config.yaml
model: "audio embedding model"
dataset: "synthesized solo parts of chorales (CocoChorales)"
train_examples: 39062
gain_aug_db: 10
time_shift_ms: 100
n_mels: 64
hop_length: 160
input: "log_mel"
spec_augment: true
win_length: 400
targets: ["instrument"]
num_classes: 13
embedding_dim: 128
arch: "ecapa_tdnn"
norm: "groupnorm"
activation: "hardswish"
weight_standardization: false
depths: [18]
kernel_size: 5
stem: "single"
widths: [256]
am_softmax_margin: 0.2
am_softmax_scale: 16
init: "lecun_normal"
optimizer: "soap"
beta2: 0.99
lr: 0.0035
beta1: 0.9
shampoo_beta: 0.99
eps: 1e-08
precondition_frequency: 20
max_precond_dim: 512
merge_dims: true
one_sided: false
adamw_lr_other_params: 0.0029
magnitude_pruning: 0.3
steps: 5800
batch_size: 64
epochs: 9.5
lr_schedule: "cosine"
final_lr_fraction: 0.01
warmup_steps: 290
weight_decay: 0.1
adamw_weight_decay_other_params: 0.05
Rows from block 8, named by matrix and row number. Each number is 500 + 50 x the weight over its row's rms, rounded and kept within 0 to 999. All counts start at 0. Numbers have three digits each. After the name is the row's rms in percent of the matrix's.
# c10: first pointwise conv (model.blocks.8.c1.0.weight, 256x256x1), inputs 128-255
c10.38 095:500500520466476503540548613503462500387524500500500446559486608536500552500523500469590663538490473500509448597515449528500577504441480500518500500568500578500556486416500493503438500565500545500418445450462416500464421461500500500500521500487500480389397539480477552565412500500319430444517500604504543500447534358500500520487500500528565493500472509500500551535388500557421500452454
c10.39 095:487546550557500492500500500439466500567434500469551535381484469374484481381494462449429472522500494500523428500452520528476507448426500453542500501500498503525484527473500436581500475500618615468516438550422441500517536541579488500500591512500496503456525439510500413515500511500500500476500514659500556500547416515509532500527467653500552430500500403500500544500500588442452500579561
c10.40 090:557426447500500500500564518588486454474572500500500545500552566500499484481500500583651439455500520500635525500500546501527548441500500500500500564562500500609595508542509517536514441496570524479500500449579421451515516415500500567462500500542510620498500456584530500478517500438500500500509500561476567621534500500484535512536471408500404401524443500480381500500418462500541428472500
c10.41 104:490416489540571572516447570558596500473575480451618552421572556441471500514415513470500500500500488500505467500500496563590500492515537451453394455575488510500500469462462567564420431500585664459453500500500500500586570564500500629452476500568587505501429500468500463429500479445606565382526376549589555515530500536440491474500446621482500533500559505380630480500542500569497520528555
c10.42 108:500452543523500500500453470517522525521488514387500500500403413475530442541511434496411552500500492500550500464424476520451538611500533500569498574500597443500580383520418618473500503530433491496500396490589548500452465490494448500500548440532500487425523425464500500405476491595500509375450623524520487544500524500489505665436555500526535500439500515385500573463500500500500546492418
c10.43 094:474511500516500464471436422477466516500500500500500500499515571500500490464440456500460401563500437578547500500449500484500435563500455426500499500459453567425512564500486546500440500520534572500406522481415442449451500493500467506500500403507482588465454535454403610476537555500453554458553500592500500499513431448483594492593590500500540505500500513512585500531500500500550580476500
c10.44 102:427556500483500500500500500479457542500615511601494551449500500537529486449523368500397500492534504611443500629498566500389581513499592482491506500538613470565572500500535447547571468489431449524425500500571590649585584537515500500492500529500500555530523500508427465426500500385476484476402468552501500544526580492500500500489544500500500611657468455500422500500500589484589558500443
c10.45 097:444481575465452556476595500517556545483628675507465520595515444494645464439492574551500532497515629466507456468421500500451500535533586486496486500492500500500424488502500530441551405500500500491538500546498414500565531551407500554459456553686516500496509479495517495512500489520524483500500450500549500534500558434441505507500445445442500444545500500564500533500600500399541500520555
c10.46 095:500561500500426466500500572500500500436500482426453435565500500500487500500500704500514581587555500569437448569463442514518459500486474500500428448521415446595314431480551434500407500577539500573500477450450507562567500444494524471414511456487426544499500500500500486548542500500473500532500352500500500500521479500649509478500516471390500519520500454562534488500377500446512449484521
c10.47 102:500484484473546466467503417383599515405600500552500429473398500456500500500488500435369500528390500500487500390406491518447520500442474500562468500500518500500526557491602500500621560429523591500410531500435453523550479500500501568500478429500500425500531529500500509522412448543500372422412500591588433480500500500573527500444500500503500500576500500500555500477577508579431511495500
c10.48 113:560500479446493500500500516500598411430518456500513522492476500483500452499382495454500441451520568531417443500489467500611596408500537407518419519416461528609526495607500483500504420477512630500519435500588496500515488511461500459559496541500500613494500503551466461418566567500521500500502500547500565484463525583557500594493500530396557500449527500560546436500500538500500481610452
c10.49 098:500500554432542533522543501439561435581446500543500500500500580412443500525500529541574500519574534500500559530575500537416543483376500526473500525500560460500500406500500510500596533500500456461465500467559500335438586500464500500384493500359390507402500522500500520500473500471420482478443501475576612500500428515500500532500490500467638532603500503500558500500496587500497610547443
c10.50 091:536442429600573584459619593500533447440492500464500607469460500460456500516587499500425500500570477547500461426529399435561548419484500500500639434503527459468433494470500546492500478500500434548560436500528518520632518616564442441483580439475500500438578500513471500448494438500524595483500500491468573478469500561500500506500500532458462605500500426477481500596500542481500570514539
c10.51 097:435500479548500417521532500439578522563500544592537500544478627517461500503500538484465506540509538500500473500529527469428500619472500507448460517531500594500484500500484458635632535458483532559587437433455470496516515459500542500503500533598500480500564500529500439456500469463508378410424491499500510558566434434377500500503498586427528500500500507500500562500445472631531535613518
c10.52 094:500500507500500500500500447443523546500421500500497579500527505566543530500507490525443526433555545596435584547367390528467545556542500452590425484513500449500435500499479500500476554525560468520450544500399500493506500494581426467435521500595575664593510498500482485417491500500548491500500477617504449526577502468575500430500483605500482491481522486404582563458489519485443521457464
c10.53 103:518500543558500439483519500543500538567513531451461520467564566428556576500500500484442500529500482499435569483485500430500485528500425500500494587500445389481563494431594500500500500570500386491512474416500452500522476509580500477500631489504437488451555470516432443468516476629399520464555582528560554500500500536500496500566555408500506500477563500500500500499451500475500453500512
c10.54 092:500478550500500533588537475599381491500514423415500500589613535557474546489533519558495574500500500500500586442487457574500500604507541444500440386533500500487500439484433430532578522485591540500506518518595649434477501500432500490519500444566538545533437577575500536540502500452500516462437519500500524599500486505499489480408444500500588482496576500500392545500546482431500500488460
c10.55 101:500500475438492560500500515571500540570480513558512557592500599500506462500457546668561462458500541500517561500416500536451536500424517470527517490500497500567537500580500520500583500449570500516500500500421545418436500500436450450409371461443500544459500500484507391500453500500508447470534587449503528445408413571544478371476383544438557490577532500509500436581532541522500500618500
c10.56 106:535467527500454539440378546500445474433549500500500449486525536521500638404543500434386560603574533585500537500534472437406508576500426500500496491500500469519500464439516417426500500565559500513512500500500534406516495512584445428500608500515431454506500569584500472500500500535460500484422500626500500452583435531446585457500537597533652610567467500499418478453482504500561500482396
c10.57 090:439452500500493622508497504562528473500461500581500455399486578496500612538500490418509500557584500500500542530500434488412583500500543387509530517500492512427500500563465463557535497500500500474516500500574621500490500500561500508568547441583500525500536500500451503494483450500583449507500612574500500590449500500528534568500460500500556448470504500388500563438508500426532533573438
c10.58 085:472453500429500461500436512500609528545439500531500594500472500500500442500500500500500563500420464486500500511630562500504394500475502438516420482502431463500476548500492460500537500502529551503477500500500470502514500500487500627591574500500500501500500500500407500500451512500500582500503579500452500466547531451488500500410586500500417500499469500454500500500466500469553578521626
c10.59 094:500574500510500466517432500547580480500493631500545549495499558472500537500500568447525448435580504540500410500519500500500504592459500534519377543557487564504444420460500424466443488394442515500587485455427500577516500426500469500486528570549500500517586463550500471500532449564500365500463531528555540432517461403556457500500572404388388500568457403444603545500438458514542533529414
c10.60 109:524590464500444509596500500426590434500470500497600512500500500516500453500410518530516500439545473533584569613474532407478500492613516477501597488500439558463500500560545435582567499532479442528516457545441542500506500432482530579500500478570415500380500500458447500423412401483548500451548507478560371508482500561565591421557500500437547429450500551499585467500506457581565608467500
c10.61 094:560500411500500500500531544458564490483539503607493500534500562446500627483480564505619551496500565616534500500500500486500500526534617469480500587565437487399436500580540514427496500562544580528500500500578500598552479500500463570500588463587493500471566454471500442500392533483491500389500488578555475574500549500500500500526383517406523481410517429500539500500496500488504500443579
c10.62 084:500500500514500443500472459469500461528593588484500458431480543553500463500500361423500506480500558560605500485500556461508487552423500538500495500500569500483460532510500484500600498520500500447540407461544531575508500435535535467500408500551505499500520459619496440500605669561537350447500524557500641508540500535509589500531500696476500519515500439500474374482432507538504533500440
c10.63 111:523450545552542479454500599513572500447519533500500500472486420486554486471417480584435596517500500500500587538602450507442504494515514535497500500479500434487590451457591500446500375485573500561500510500500451419465500585528500449504498471534500448574500630539500537500500550435500525498501463518595514458542461500587650530565467523479500581462402455490500544443500499540500500558534
c10.64 118:547531603524458452443532470469431479481500500500481444553524539500515500430445514466500500488664544373532449440511453514452486546398637485505500500500429559500547405500535553494400500500500478573484478474500487605440487411500553460509500501514500407500500524499460535590513500500500500500416511488519439500557578493558624500565549519500483642463457458500500614459525582543473561581500
c10.65 094:500500500500501606411538500448500500500500488500452565500526500408633415502535500500551500500500654594536559505516426500428367366547499504443414602500500454435558473519519500454500466510493500500476471450578540500417505584469500580400500500500494487522483488500539466560594399509492500458400464500417500500500500498500500500469529548552500500500427387405500413478500500500465500483510
c10.66 086:500518500500519500500426500407526470566508355514500500500505550618500483500500545500457448578500500492500437500578500450610535616458533417500512422500361448450443542500470555561461500480438530528500485587501439445450500500605462474590674392500461500500500500653500509488500484500476407450500508500441569553438544552500538512449571510589500500500514485513500557465457500523432462500500
c10.67 089:380450551621536487454394371536522500527500506500562467468500500463500500452500404500500500500592500500530553442418385451500502472534389500500515628500597598550500500436578495500500500498500586453590500500547496500500451642500469500500592559500500500509500384500439467433477500485532500569445500578443572523500557511500491496500463603456529500398473464556574581500445405500573464500378
c10.68 100:477500598541500589584504538493500567546521600500468471578500568464528545500439574606586558518527484437495591445477432505513500500488556405398398484492544462443500472545500500498500434511500500500470410648500450500480552465373500505500493375500545477467500513531500411611517426491527498477368554534482620568550500576531575428500500509609523567590469496505500569500437506565500593612476
c10.69 127:500463409459506441500500414500500500561474381565481417441493593424500478500500448539554525434500500500363456500500511500515500668471402506508471541452420499432579501639407564476505468433500500592524441520528500518534507506544424466500445542606500500500500507491616500500456425500564523485500476500543549500478542500543566448500496462500558500500501497455540574420500500523456505576494
c10.70 123:518500485468522484551623472500500522500500500436589552449500500500455456500559457523500466528500500396551466500483540500431408575479530553434500500427500500567493500559470559563433500461452546518500471426555466500531604500535590396492500467500500413477536500500500560500500534530500468560513500500562535500599550500500501407500516501541500454547520476668563492566476446404500386515480
c10.71 097:500500437519619506500500476386520461561582456500465514436541500529500449465444419482500539463500508500494497566571499417518489524500444525425559537500500500548498552635391500500500500500442580517500559500383500580464431523522500530500500585372500542532510443531500450404500500503512434555426562528500526530500500552436575542444500429385568500489500520500546474500500553450500506406500
c10.72 103:500446484597500470500578532488346512500500500437483511437485549505371538404524500500500435500500496583460500460424506516442474564512500546508479500500500500566500496570500573500549549520448406467503478468417332500541525499500465405448500473442402459486519463484428549668561519500601500600500523515479500500500455411476500470500500490537476500604505571500500500548581475549446441500536
c10.73 118:500500500569495392529461489500502500547544619500500582535492552444399490438477480393500458578467400434500507483578500500500459546451509509578439477500500500452461500542532500500443418500500500435455603499483511500451500528432579547492500582483437486500452500473500500586402542565460473461443510520500469483500500579500553500517585468487560513597520539522542385491469472574567669557500
c10.74 099:500500467430647500500484501533473443495452500500469531494540652500506399500478420491471514531450500462420505488390484500500500484495476500434592500461520489500500404500500483427423530546433508500500486500512500499500545500616500522475435500455503447462581425479450500553500526497464450482421533592518515493533451442500500500480686505555596510500409474500533577358500500540609557611500
c10.75 127:500500500494501505509498414402459418363534530454455470554456437476490446573403522485536446500500458424514338539551442496500413392482425476410561500500555542481500494459405477500436528435500503500506469500460526500529450558460500500554395434507473484528484560402500500552483540536505589500567531528560416560500464500500544499531500544526500500448500439554476469586571385543515500558462
c10.76 093:450419468441575500500523598560500500464385460500486500512425500517566500500500442527581490474488545550480444568500481500443500478500511500504417533539519574560619460500536466400392500474500587500500500500500500412500575501585496666525519500466477533489529493500500544500534476421512506500391500475507472500470500521459468500500417514500506459442500512435410541497517482550500500525503
c10.77 094:468422500475533565558516475518500500453483389500431436500500560500500500529500416500500459500528419569575488402500500488530443446434597405585368602500437561500441425540500500573500480500441500365500438459500500500500500500509551482500317429472474500565500500464500457500489500441500558482388557500500472461500500511618500516500410383500535440349470408500556500389610500500493528500400
c10.78 099:468521451500558532604519483500630538563543456633494485463465644408454469445527475438560436510500412413587479496466435450483553550477500423486501500429413636466519610507578492500455495500460500483604444428396500500574500560524514445500540424535500413500527515549433535483520514508449500524495579589500517558502500504551487498464582500478554495459500460480500638571500481562461541446500
c10.79 092:513544426500539575500486434475505409498557500500591504370500473484413500500572500485561500394437510423527478486605531500514441470530500442423500474430592455500500530500507488482382500582500500590359500579522557585402391500479433503458499500500500437547546500613500494543500500500472432475500582500500490574459510500454471500482464500500581484531471500465484567404562503500504500500500
c10.80 092:500386589430446500584500435470398625500500500500604500531508500571500602344500500544500500500648417462500500596500500458521450500486500517500459597500482452446571413500560520493500500529462539471500564500524380500503458501416520462563616461500500462469500471568500397500505508500565537500400475527590500588495433500500500500500624500505535500500536553484500500500428500479491498500500
c10.81 095:528500485569577500527577481500428485583616500500500452500452595500500500420614540500569444474500456352493567500444500448486512500441505483451603500500500500502479434500567500548434431480569505564471500500500431420500570478485500524500475500500452554500500500500500384514500533379463500390414484540500500500504506610533553500490500441500612473528607500485500591500500519500397544500572
c10.82 097:500500421500444500500500517500542500492563523470500500493500500602514500500518411485500517491389432442500532500500391532500500525457461500552581500500603557534465500421534627443451555500500500500479500525500597555409533597596510427530500488529513508500577492662500500500533438500552521453497500500507534469431500500508512534516621522500389435500544491506494500377520549517494500562459
c10.83 101:500515500500500500538573500504423500508581509500527514521475618591500494502500423469626455618559500500421582436500612554500438539449500500477520524505548500500577588474411569488500510500500587500500444498500464469580425500544500500549370585500509512500480500500471500437542500581489500447542491426478500559478523600457530500533500493500543501500451500415517516500496588536515559500466
c10.84 097:500500428500437562467579500449500531555573500557558500399476448367499596351500499455632440480378534470500523491488529497479500478569443500521500431500500556500500563500513386426541483490644500462500500436425500500475429561475500500500500562393508468531545507542555519500595493573551577506463439403550500500465500500468500500489441500566500595482490520483369402477500500597543615401486
c10.85 101:500570543489456500453491409530416424424492579500500500353500454500457500457474500499428426476562500568382517517564495463536451500475500488438453530571543526500508616522506500500500500586602465454450500439626500459513500463500492538405500500500467555497514301500500446461567509500500430483500454527526555506526500500455500472543500500543396500500500500535507505452500517500561500614527
c10.86 100:515500523468514504505520471501531481532500430500500565515510444408331500500521465546443520516421454538526528500404500502500501500500547396548478457677500443392495518500506453482520543599500457500428537445466457516514500492584543500551474440503559500562409602462533534514517577500500500511583494534461463561527496585479500561599527545556500500500594512500596470499500536490476514466507
c10.87 111:498445500500464496422592570440471500508452500500468500417461504500498520503431466607548547420500551500534587459500500509472449398469500578524500535507526472500400584519488500477487500569500456493509471473455504604468568500500480495569561594500576562408477500500661573518500491500555500510526500500500345512500503500478460519544522570445525486462524457457500498625500452595456500500480
c10.88 102:489436458488481433410500442448522500594339465540419520507500500389428568471500571464432584500550463568513463500575564500500556500397474500500500500394500577611474509500442414421500500497470524556487520500560422500492432500516534500424554500551396500492418487501455478467557543500628503549479456500498505500553569378459492500500500547500507567541562500559536594468566580500500500529483
c10.89 112:493541576548431500522500528500483500501500577578511557500613619577446500532574500500423499463477408523474456427401500418475432495577533471478468380503500500458402500453500446455500417494500447505489474409500441546540438452589408433500482500445384481399530458500485500500586461478551392474454508620500543500540415500500543508563600485496520516520500451560500529500477580576500585565495
c10.90 127:500463462459458481504516455540462489500500340486525500579552558500446500480574478464521477547530570500532500495477519553449500421500518418500374534432455447500561536523515529500553448488471469500500555471511461500531500501562512458567439535567437399569500484596527457500558448500528494467332477500500526485456413397429500500426500529500419507500500478500385496500474490542419483500514
c10.91 103:512470517458500500500421521495526500500500428550500500527418399466600490434500381555585472452432500475500500389585500515500500500464500496507500500540500500500496373568373705500541500558578500541500683500510486634523500511497500496589517500463613523408500500500500528548500500500500500500517481501542575530500500522500428469477496500468478452533405502500492500500500541500499386438572
c10.92 120:500500489440536553500500506550500543528539500432467500485544692500534511456489523537500450502538462508496458500500552466500581500540490388425551500500470471500500500434442500500500432552500481500426500500509328493550446561440500500481414504447552483513573453500500456543497547475500420479463500588500569629496534597500639564475535540434500480544493579570500677500500557489500577586500
c10.93 099:432522500487500546550472500500433500474506591500402500470533519519500508500500476565555420507500569500500500574571481427467518381500475575502500500518494500417460509568483561500500418500307543628515500552497393456500500500500435525517420532517408500497481500522512500538446571540565521544500500536500561496370519500445594523500448532570500443545500606500500574547564500500521528509500
c10.94 113:473500487500461529564518467539543421504419447533665516500431545500434496445500474469541502515500500450433488551445414500473493500491499518495505465500458524500500610638600587478453500496500551570420512500529477601500557472500424427500602500500452500506462439500443461500616500531409530541500422500536500482595462528500444549519500500418487500508434505504530500500500500500500489640445
c10.95 128:500444484466500541500509605464500471536493484542516553463500453593500499493500547500500588479500465500483529507500504537576490417493446500500488500500607523467432495511556500500465394527541584500500580543584544519449537500498577439609500676511484498373500564626500526500588500591459389552555512508500500500452462570365500577361500498447500553500496541516430454480542390624435568435525
c10.96 115:497491500451481500488430500500463500500546604500572500500448556500552536481598465493500427502500508500469500512500470490485463540493500477423500469479426470503501551500430545468477515532405443581507576557500359498465438532452416452441433538500533500500500500586466500541500497500465482535500500500475489472524500409510552410463426571600500542616462500637500532534537531500575475537458
c10.97 106:548580500588552545500614516500475446463481446453486481535500454547560539500456455435500594455502525518422405518419500500421470445465499530500514511654500502500496450452421500500478517500347477546483524482500597500491463635582563506480503482468500437448563500532443584489658644500583421497500500524511503500500479545439500543432500500552505502500524500539530573467500500500560439534545
c10.98 097:408556551601451496500524535478451500492407465500500518539562500500462499403470429453464448500518500487548500554500500589573500476500566507601539500511550442514521494462586512500466467552443509500521456500573556500484537483432594511467560550413448496517595599436506555577391475442551468565412500462500459543470509511446500500425417500573556500507447570491531500500500452497544500500443
c10.99 111:500500483500463533477500499464586500422500446425500457500402528500432446603521500500507500500500392440500583462607482460470602428518500500540500479530500500524378505500458481607500523456466605505500500461500469470500500583578563448500545510370413510474536468476500529481643500481500537500500540602500419500500458500418496391500500548620500500411500492500500406436566406500500516410565
c10.100 094:500550462586382500684512523500500500534500550500547458444500572500540429454438500544500585399557556500500500451432500502500557613475593561500468456426507546500483570627500514500442428500539466471458453529500500430483500500436500521380559500469500500457499382567568496500500410500500412410500500500500657605500468500487500553514483565415662466437500500500537602576430489534500534500475
c10.101 099:530479500595495497500579494492500500500500566576527418500500426406531500500500491453500435500608469502564454514462503478416476474476450483436531684500465500593488500500378488540432500509546505500535448569500399500448491510453500524556478529544500328421507500368486500500500464500500500500371537545558500492500607471450610439425443497464573539509473548472500518541492470500542470462456
c10.102 129:456551500475545637450483501490485525504473564524500439442500500466494470500565500403592456494423500430500449500500503500500489468500570500365560441442535421574500548521550423534444486480397547500450405537440429500478500446472433570551536545525500469500420453519550500602500441504637458450562499500514511532500615581500530460541561540428484558567604533505548500500500506569530500519464
c10.103 113:500500459629544580435550398438500452500500500560512500529463422532500417507453500579463500470500521484461500382500548577499542420493509500645500607578512500500500500458440509504500522500500500417538401500492500368555537500500492534453500500500565499427439497500518488370500500500472530430500500418383500500478534566500482500495460472485536397565500474525450446601500451500454495500500
c10.104 104:500500500500555513503602608514430583548509485500394471451500490368464555500500516549519464500444500556500500500399500449567485501500442500498500607417468523602500559405500542500529514537500500509500444498500437500500597528382500396430500601440502504500446500500560606552500536556425478500557476500446534431500566569500534500500443553651519554500568369619485502500500500479518500576553
c10.105 103:509487579598500506546557558500530499544618538500480500500502578460509532500434500462459556464417529459460500588421500518446570425578561485454500471465528589500541500500500524484500458463435601395548500408523447442573467478523430500537500460544560474397500526409521500506448500558622570483539500582453458400500500500491500500525450574500500433439487572439523500574458528491539627498427
c10.106 111:537482533502500506500458568488493554500500500454439500499657500545549500531556583356536547500550462520428500489500457500500545500501592500440476440500500486414460502548514478569500500500500450467500504533516528610510505405563556577466454466474500549500341500634500537501500523500371468531589546466455500500500434500599462500458453454601548500500500459579518541500494519500519573500500
c10.107 095:543535512504531522552572606431500533478500500514485501621496529557500575595433387397576388460527560500588548500524500500500424535524500397500496576571528500519415500500500541413506386470394500511558435471402476392451553500430467524405592482500554462446434547463486423469514500500500447500478500536500483500559500471587451500500450551500566427516500516411425500481500530481500500500489
c10.108 109:451413410540500500530500465603527612542559500532520548588435512500483485500500524484621526570500565437526500500511500469429500500500542500545500435511493483500500500433509453578500500587449546486561496505570426457500412499500509457380444437500523539462633424399503528500500473500606611472433435474500446505500500438532562516465465385500500500432500429500402494500482500500456497494557
c10.109 122:469500500500449500574500416473519500544433424594478500509429500489500579525411500447500521452487548457475518500499522563561559512455429637498512605451519590500500500595461500451399547569500554500427500560500500500473521500594488500616500505500458467469519465500499460500511547500430519645509500534443465500500500500500500441500443380500488500601500439438336471533517500456471560500577
c10.110 108:406403579460490514490535455500378500442492551542500491443467520428500500500518558513500464500500446450567540538557410500500463500437613361488503521521588461465500500485501550487488554500569447553582540571451422500500451517415500416486392417500500421500457555500477627561500511426500425500664453434562578421449503458500495501539512609554500612501523495494500535568420481480500457500500
c10.111 097:500485535499573563571500499500500500473546396500466572500575500517505500456447500468384500394506500500572474463500500500500502491459500437499456577500500658500500534500500500546451560443500594432527367484566467465437500500532441534525502474535466469398500436523403557423485502500500500472507442532516511500500500500609505486572500500385496584525500467500588538551451491425530500507500
c10.112 126:401458562503500577616636500519503483500428492508594438473472549467533500495459510457625500518606500506500439500500490500475524521500537500474500517500500500511438500459509500500492473500559500403500463461562500464603526530554500500417500478561450392627466500442437487546521524500401492512471500476500508489464500404537572500419500491359511500430474442468428444457527453441571600500462
c10.113 109:544500447526500535549500427478445500500495520481500420572501551444500570500542500564500584518500508379446484515446489500495457500487503435551436481595551460522527403524474543587423560476471500549528500552562452548452486561555471500456500589522497500444476503420440500500506423532639541392557500485500500516398587484500452500495506500523500506482568490547502500494434377433463500500485
c10.114 119:500500500418500598500473505564500554460400535456466500519511572600558500553614500397574456380500467572500511504373471439515484484500463442500509500405536500501476500500539540516557510500500502500446500535612431433500586477523532500457446500500500378414514500456465492500509465535500494494504500495483544500544500493484582525500482500500466597432500487532585535500556588578500513563488
c10.115 108:615541500468469532500598459500500469438505450535586500451433500439500500409479500515522445492610430490535546500463500456478566560500441544391500536500605500598542538498500500566500494427500577500500500386500462493481525543500500495467500500552500500379469536500548571574500500553500535475485475451500513500481618500566529566513508511471500539500448458500462558500500487594500586500629
c10.116 110:483501500500500513500590536520500579466445533428516511474496491474646573475509388482409444544444493565514500500500478549476555500425500500422435611470500444502486500589404447472460543597500612448500461567500575533502500500500490426447500551518500351485476472505500500578500530500549497401468576470513453518500500539500500500500500500464500500410500464522597582572583554513406500610553
c10.117 114:446500500482610500554500471500551575562527500402500500531451500480504528559587530518436455430451430421473424500581530419480569422469556500421500500471562500482535454500500500500521437483514500548393456442461409500566480500478529561458485457369475520500500500544500499481554426556572511492452500614482500569559619549554536457413478500644418515523500559547500456516500527539475537500500
c10.118 133:497537558534503500483491477456451500500447500512500500500543500568500500488516559536445500583565494496500500503586404365484515515434597537452411482523465529615500500546416500500438500447477500394579500544375507500500444530485521500433496500500502540478606500467479500540546424445500506445599569509482500500515432500524590500582484413442354356506500555557557486567376532490456500560499
c10.119 092:500570524512500500467500543574579500500561368500403500448500531608429443604500481500500504445380552527500413512559564505500535485500452456500591500605429424534500508477500470440484483598479505500421500500398455500500582500500425467500500497569575500450500510514559577484530545371497500500500500500483500481500500476593500500470500500560443500502500492576591500581500500500468568522419
c10.120 100:433513424541402552501561446536498514597534480526493508470500545500597527469535560463500500514468500480463569437477511554571500401500500546449500500500586442480500500506453500568426500519485516577475553568482531441486388622470449500500390524475369517500543497670545566500549500480532534456500595413407500600500499500508573517500539500500504500489563488500466500552520500573558451472401
c10.121 096:514588535459442597500500500536439500464455524518500500488500460458500457618613489461500527447477500582485472445597500555568484431500500573493483500610420560439500471500577500557475597327556539592418516495500500500578349512500500500500452500549500468483555500500500474555500500585573500500500495495495500500500423479461473479559604566614497566525500539427469608575500521535500469501543
c10.122 108:480500469549380500593568500530500500615500500545492431498465502568465542500549482500643598469489500500479536541500543426571500500500435453500594377500598454463451593513500500500442453542439547541386542500500496491500442576550500503525500448613520500554500500444500473512552548521434500500571453452516585576502500584407500493430449501464568500433487517528516500500483500402433489464547
c10.123 104:678355510513500591446498467500440537570435500534585465518500514500532516542462469532431501321500500500401471500500500587583542500500515530545555535509510518602500497503500500501579500570454500500443410540517500449500561500500460494490557556536509500442478538469460500473500500455624534500535500469521500517436513424604431530500552500447498500500497401484413522460500543592443539526400
c10.124 130:463399500482500561620713456469531500550433507456464541559537581486454590500500500500434441556595460530565465529425500546500500569467528428511471598470500500536420485500500510458484533500553398501516557437485500437356500500437477500500446420466495423626477523500452500600432444469572545497430500523442421515501500472595567509419560494550403500539454494500500468501442495500562465484411
c10.125 100:533478533585535543607500500577578441524500481482466500456500500471461457429448408446500505500472500591500544453460535500519500500490500500500500501555483500500514452573506470500500477548500500389502422567461520545547500507500500590445500392537531522623500527509602490455554500441450524478517440491536533537500521500500466560554571455500597500447500470491561387461439491489458469645518
c10.126 090:568556398504559549500459500580500464518500500500439500528425544446500500490498433501500500387500542500528438433516545513513500436418500574500500500440575467474500608500500461500446500606524535590496398492476571591500474549527386613500505587500500493500603607500575500443505492467499500538500536439500531389450525458416487500532572574417508515532475400500474500568516403454457500500434
c10.127 095:518543500510500468459500595402556500362548567500500536500527526378500523510490529374500438442500500549442431466500550480500530388465519500605500450549384572511519525566550500500511425565500607488500591500562500513500392505484530441505500554464500462500500551500500481576421500526575500552500514488525500500442585517468475451470381500449500643506500457500452546432571451500500435500358
c10.128 099:500478482497658490407421560486500405483406535595515476448459536447500396515500585500523449431468535529412547476500608497569596549500556580569500433403500500500579500431570451597479465500449492500523565445588517343487380514397471545478475500463576482500500500500453500500569500401539531500498434500499500512500500500539482500540429467423515546606421524500534500436500538496500512548500
c10.129 118:511583500500500502466538533500455461500469550460520500500569463500500502430450497531500558450560520594438457543467508454545500502405468500594419527512499565381508423541528563433612545581553509584527456500568487507500500468560495500500527530427500582461500503595500529538500504443517500517500564525520577504464603437398500511500540500485459512465527536500513604500464500591500440409498
c10.130 111:592500420500564532432500470410562475500544508534562446536500500500486619500564500462510500429500482507473500440521500500435484515536443438503465616523500485549570500568491421422471536479494550398500500500481469429450519474534503526500500500458475500470517430554441500500500440403440500390375593548486500545547503525578547500517482464500381481500500500451489579500534446500330480524551
c10.131 096:396500527500500500500500579483500500488599484500500601500500480553500528619500500500500522500500440500632519500484410500535500430496500534551500469458495500401500500479543500423500500518384449516459500537551504500500642500442642500500534500425500543432500559578500479590463500500477500628500500500431491500500478500507500451438428440575509500500500453476599437629500499500580456552592
c10.132 088:500497462417481500497500486499499458500506554500622444464500500578500409422500535521480433500500500589555486539390463627510559575500484419556500501556541471500500500553500445473500542500437500564500500507532543536464508443447494564500500576527499500574452477500478387553532379500454526461460462500500479535529500553447568637472500464493500500497473500321541500411589500481493510543500
c10.133 100:529532500448500504525509550486531567404534500456500467500395471628435436511487546450456370437461500510491460599535500490500603450442465519503396430500500441500414500580396500415488468500525480574475500424550500487474500593592500477436482500495500500500500472500510436500500500484520500545364503500563507462500390540538482414486522572553500510464500529500591429500510496500459575540614
c10.134 098:500569500472569500500500467438500500451545572500526425568392411504555629500500391500500386486516431500483432500539479463441560529473451505567478533584392386458500494500427483487500421533476500620500452500554461473500482500515415500531521492499500520512463329509403544381500500559500534522536500522571476498500515543432475487524500490535424500578500481584492530447572535463500580500537
c10.135 110:471494368503500500588500500500596500500500596500500516473589498500529500411437500563500500560521526569500500622549450528442472464538482500536473513500500586562460500518540455373487520550500406500530500441538500487393546521612418424461500506454483500439417415478471433500522477500528522577443505500500500500499543421462490579537500495529500432500500569423500509433500511469542587486500
c10.136 100:470500500474500445467500417426550365366411607500500500500500445409500500555606423518515475453428500526559534517435545457485536500526465510500500494476550436500477500468455555500428536449611469522500399465439475573449519524500384509500446394512563500441561585411547500495436576466527523431485618447506406500500500533587533456500500599492612459500583500467470500500464553544500500500509
c10.137 098:500362538500451552469422426500409493567444574555490570500580500546553537500500617548510499530542422459475442496472489474518479468500557500469514516401500500513500505540500500568466500469595498498491432465629540500500434361461500500440500490500494500469564559500555452500500426497500493502584431500495448500478577481500500500610479537558532596500543575438500488488478502517548500501610
c10.138 086:463445486580506500500435560396500498564554500520500534491348500516459462605500500506484557496410580500449434498500532500442580466585547493515500500500488500525611500510500448562500427543500618451500520580546500558500572399500561559497538529500583473582547458410605497575500500555447382568489500471433500492594539423549500497389427411500571500520500467500637500518500500500484500500500
c10.139 097:442515500528553477587500484514500555475525440500623567546568455513500500453537502462500500435500500447550539509500542509479379500525404427558647441491500419475399533500500500531500500534507423459500561426500350619463469653542554500483468500500567500596481465614500497500581489500500545483500500500459523500537478465430591453547540500500557500471500461500500453447500500377328549461547
c10.140 106:467486500499491551528578470638418582436578500500465500500507533440471496490500530473500528468500541500556466540517443500566494399500467538500445500463500500500431487500500547500500483483459500416438500470622439381492500500423384474599453500530500486491508500519533507597497536380477523500512500475555575500541532564504500438429425500452500472402570466583498500500500500476434457532554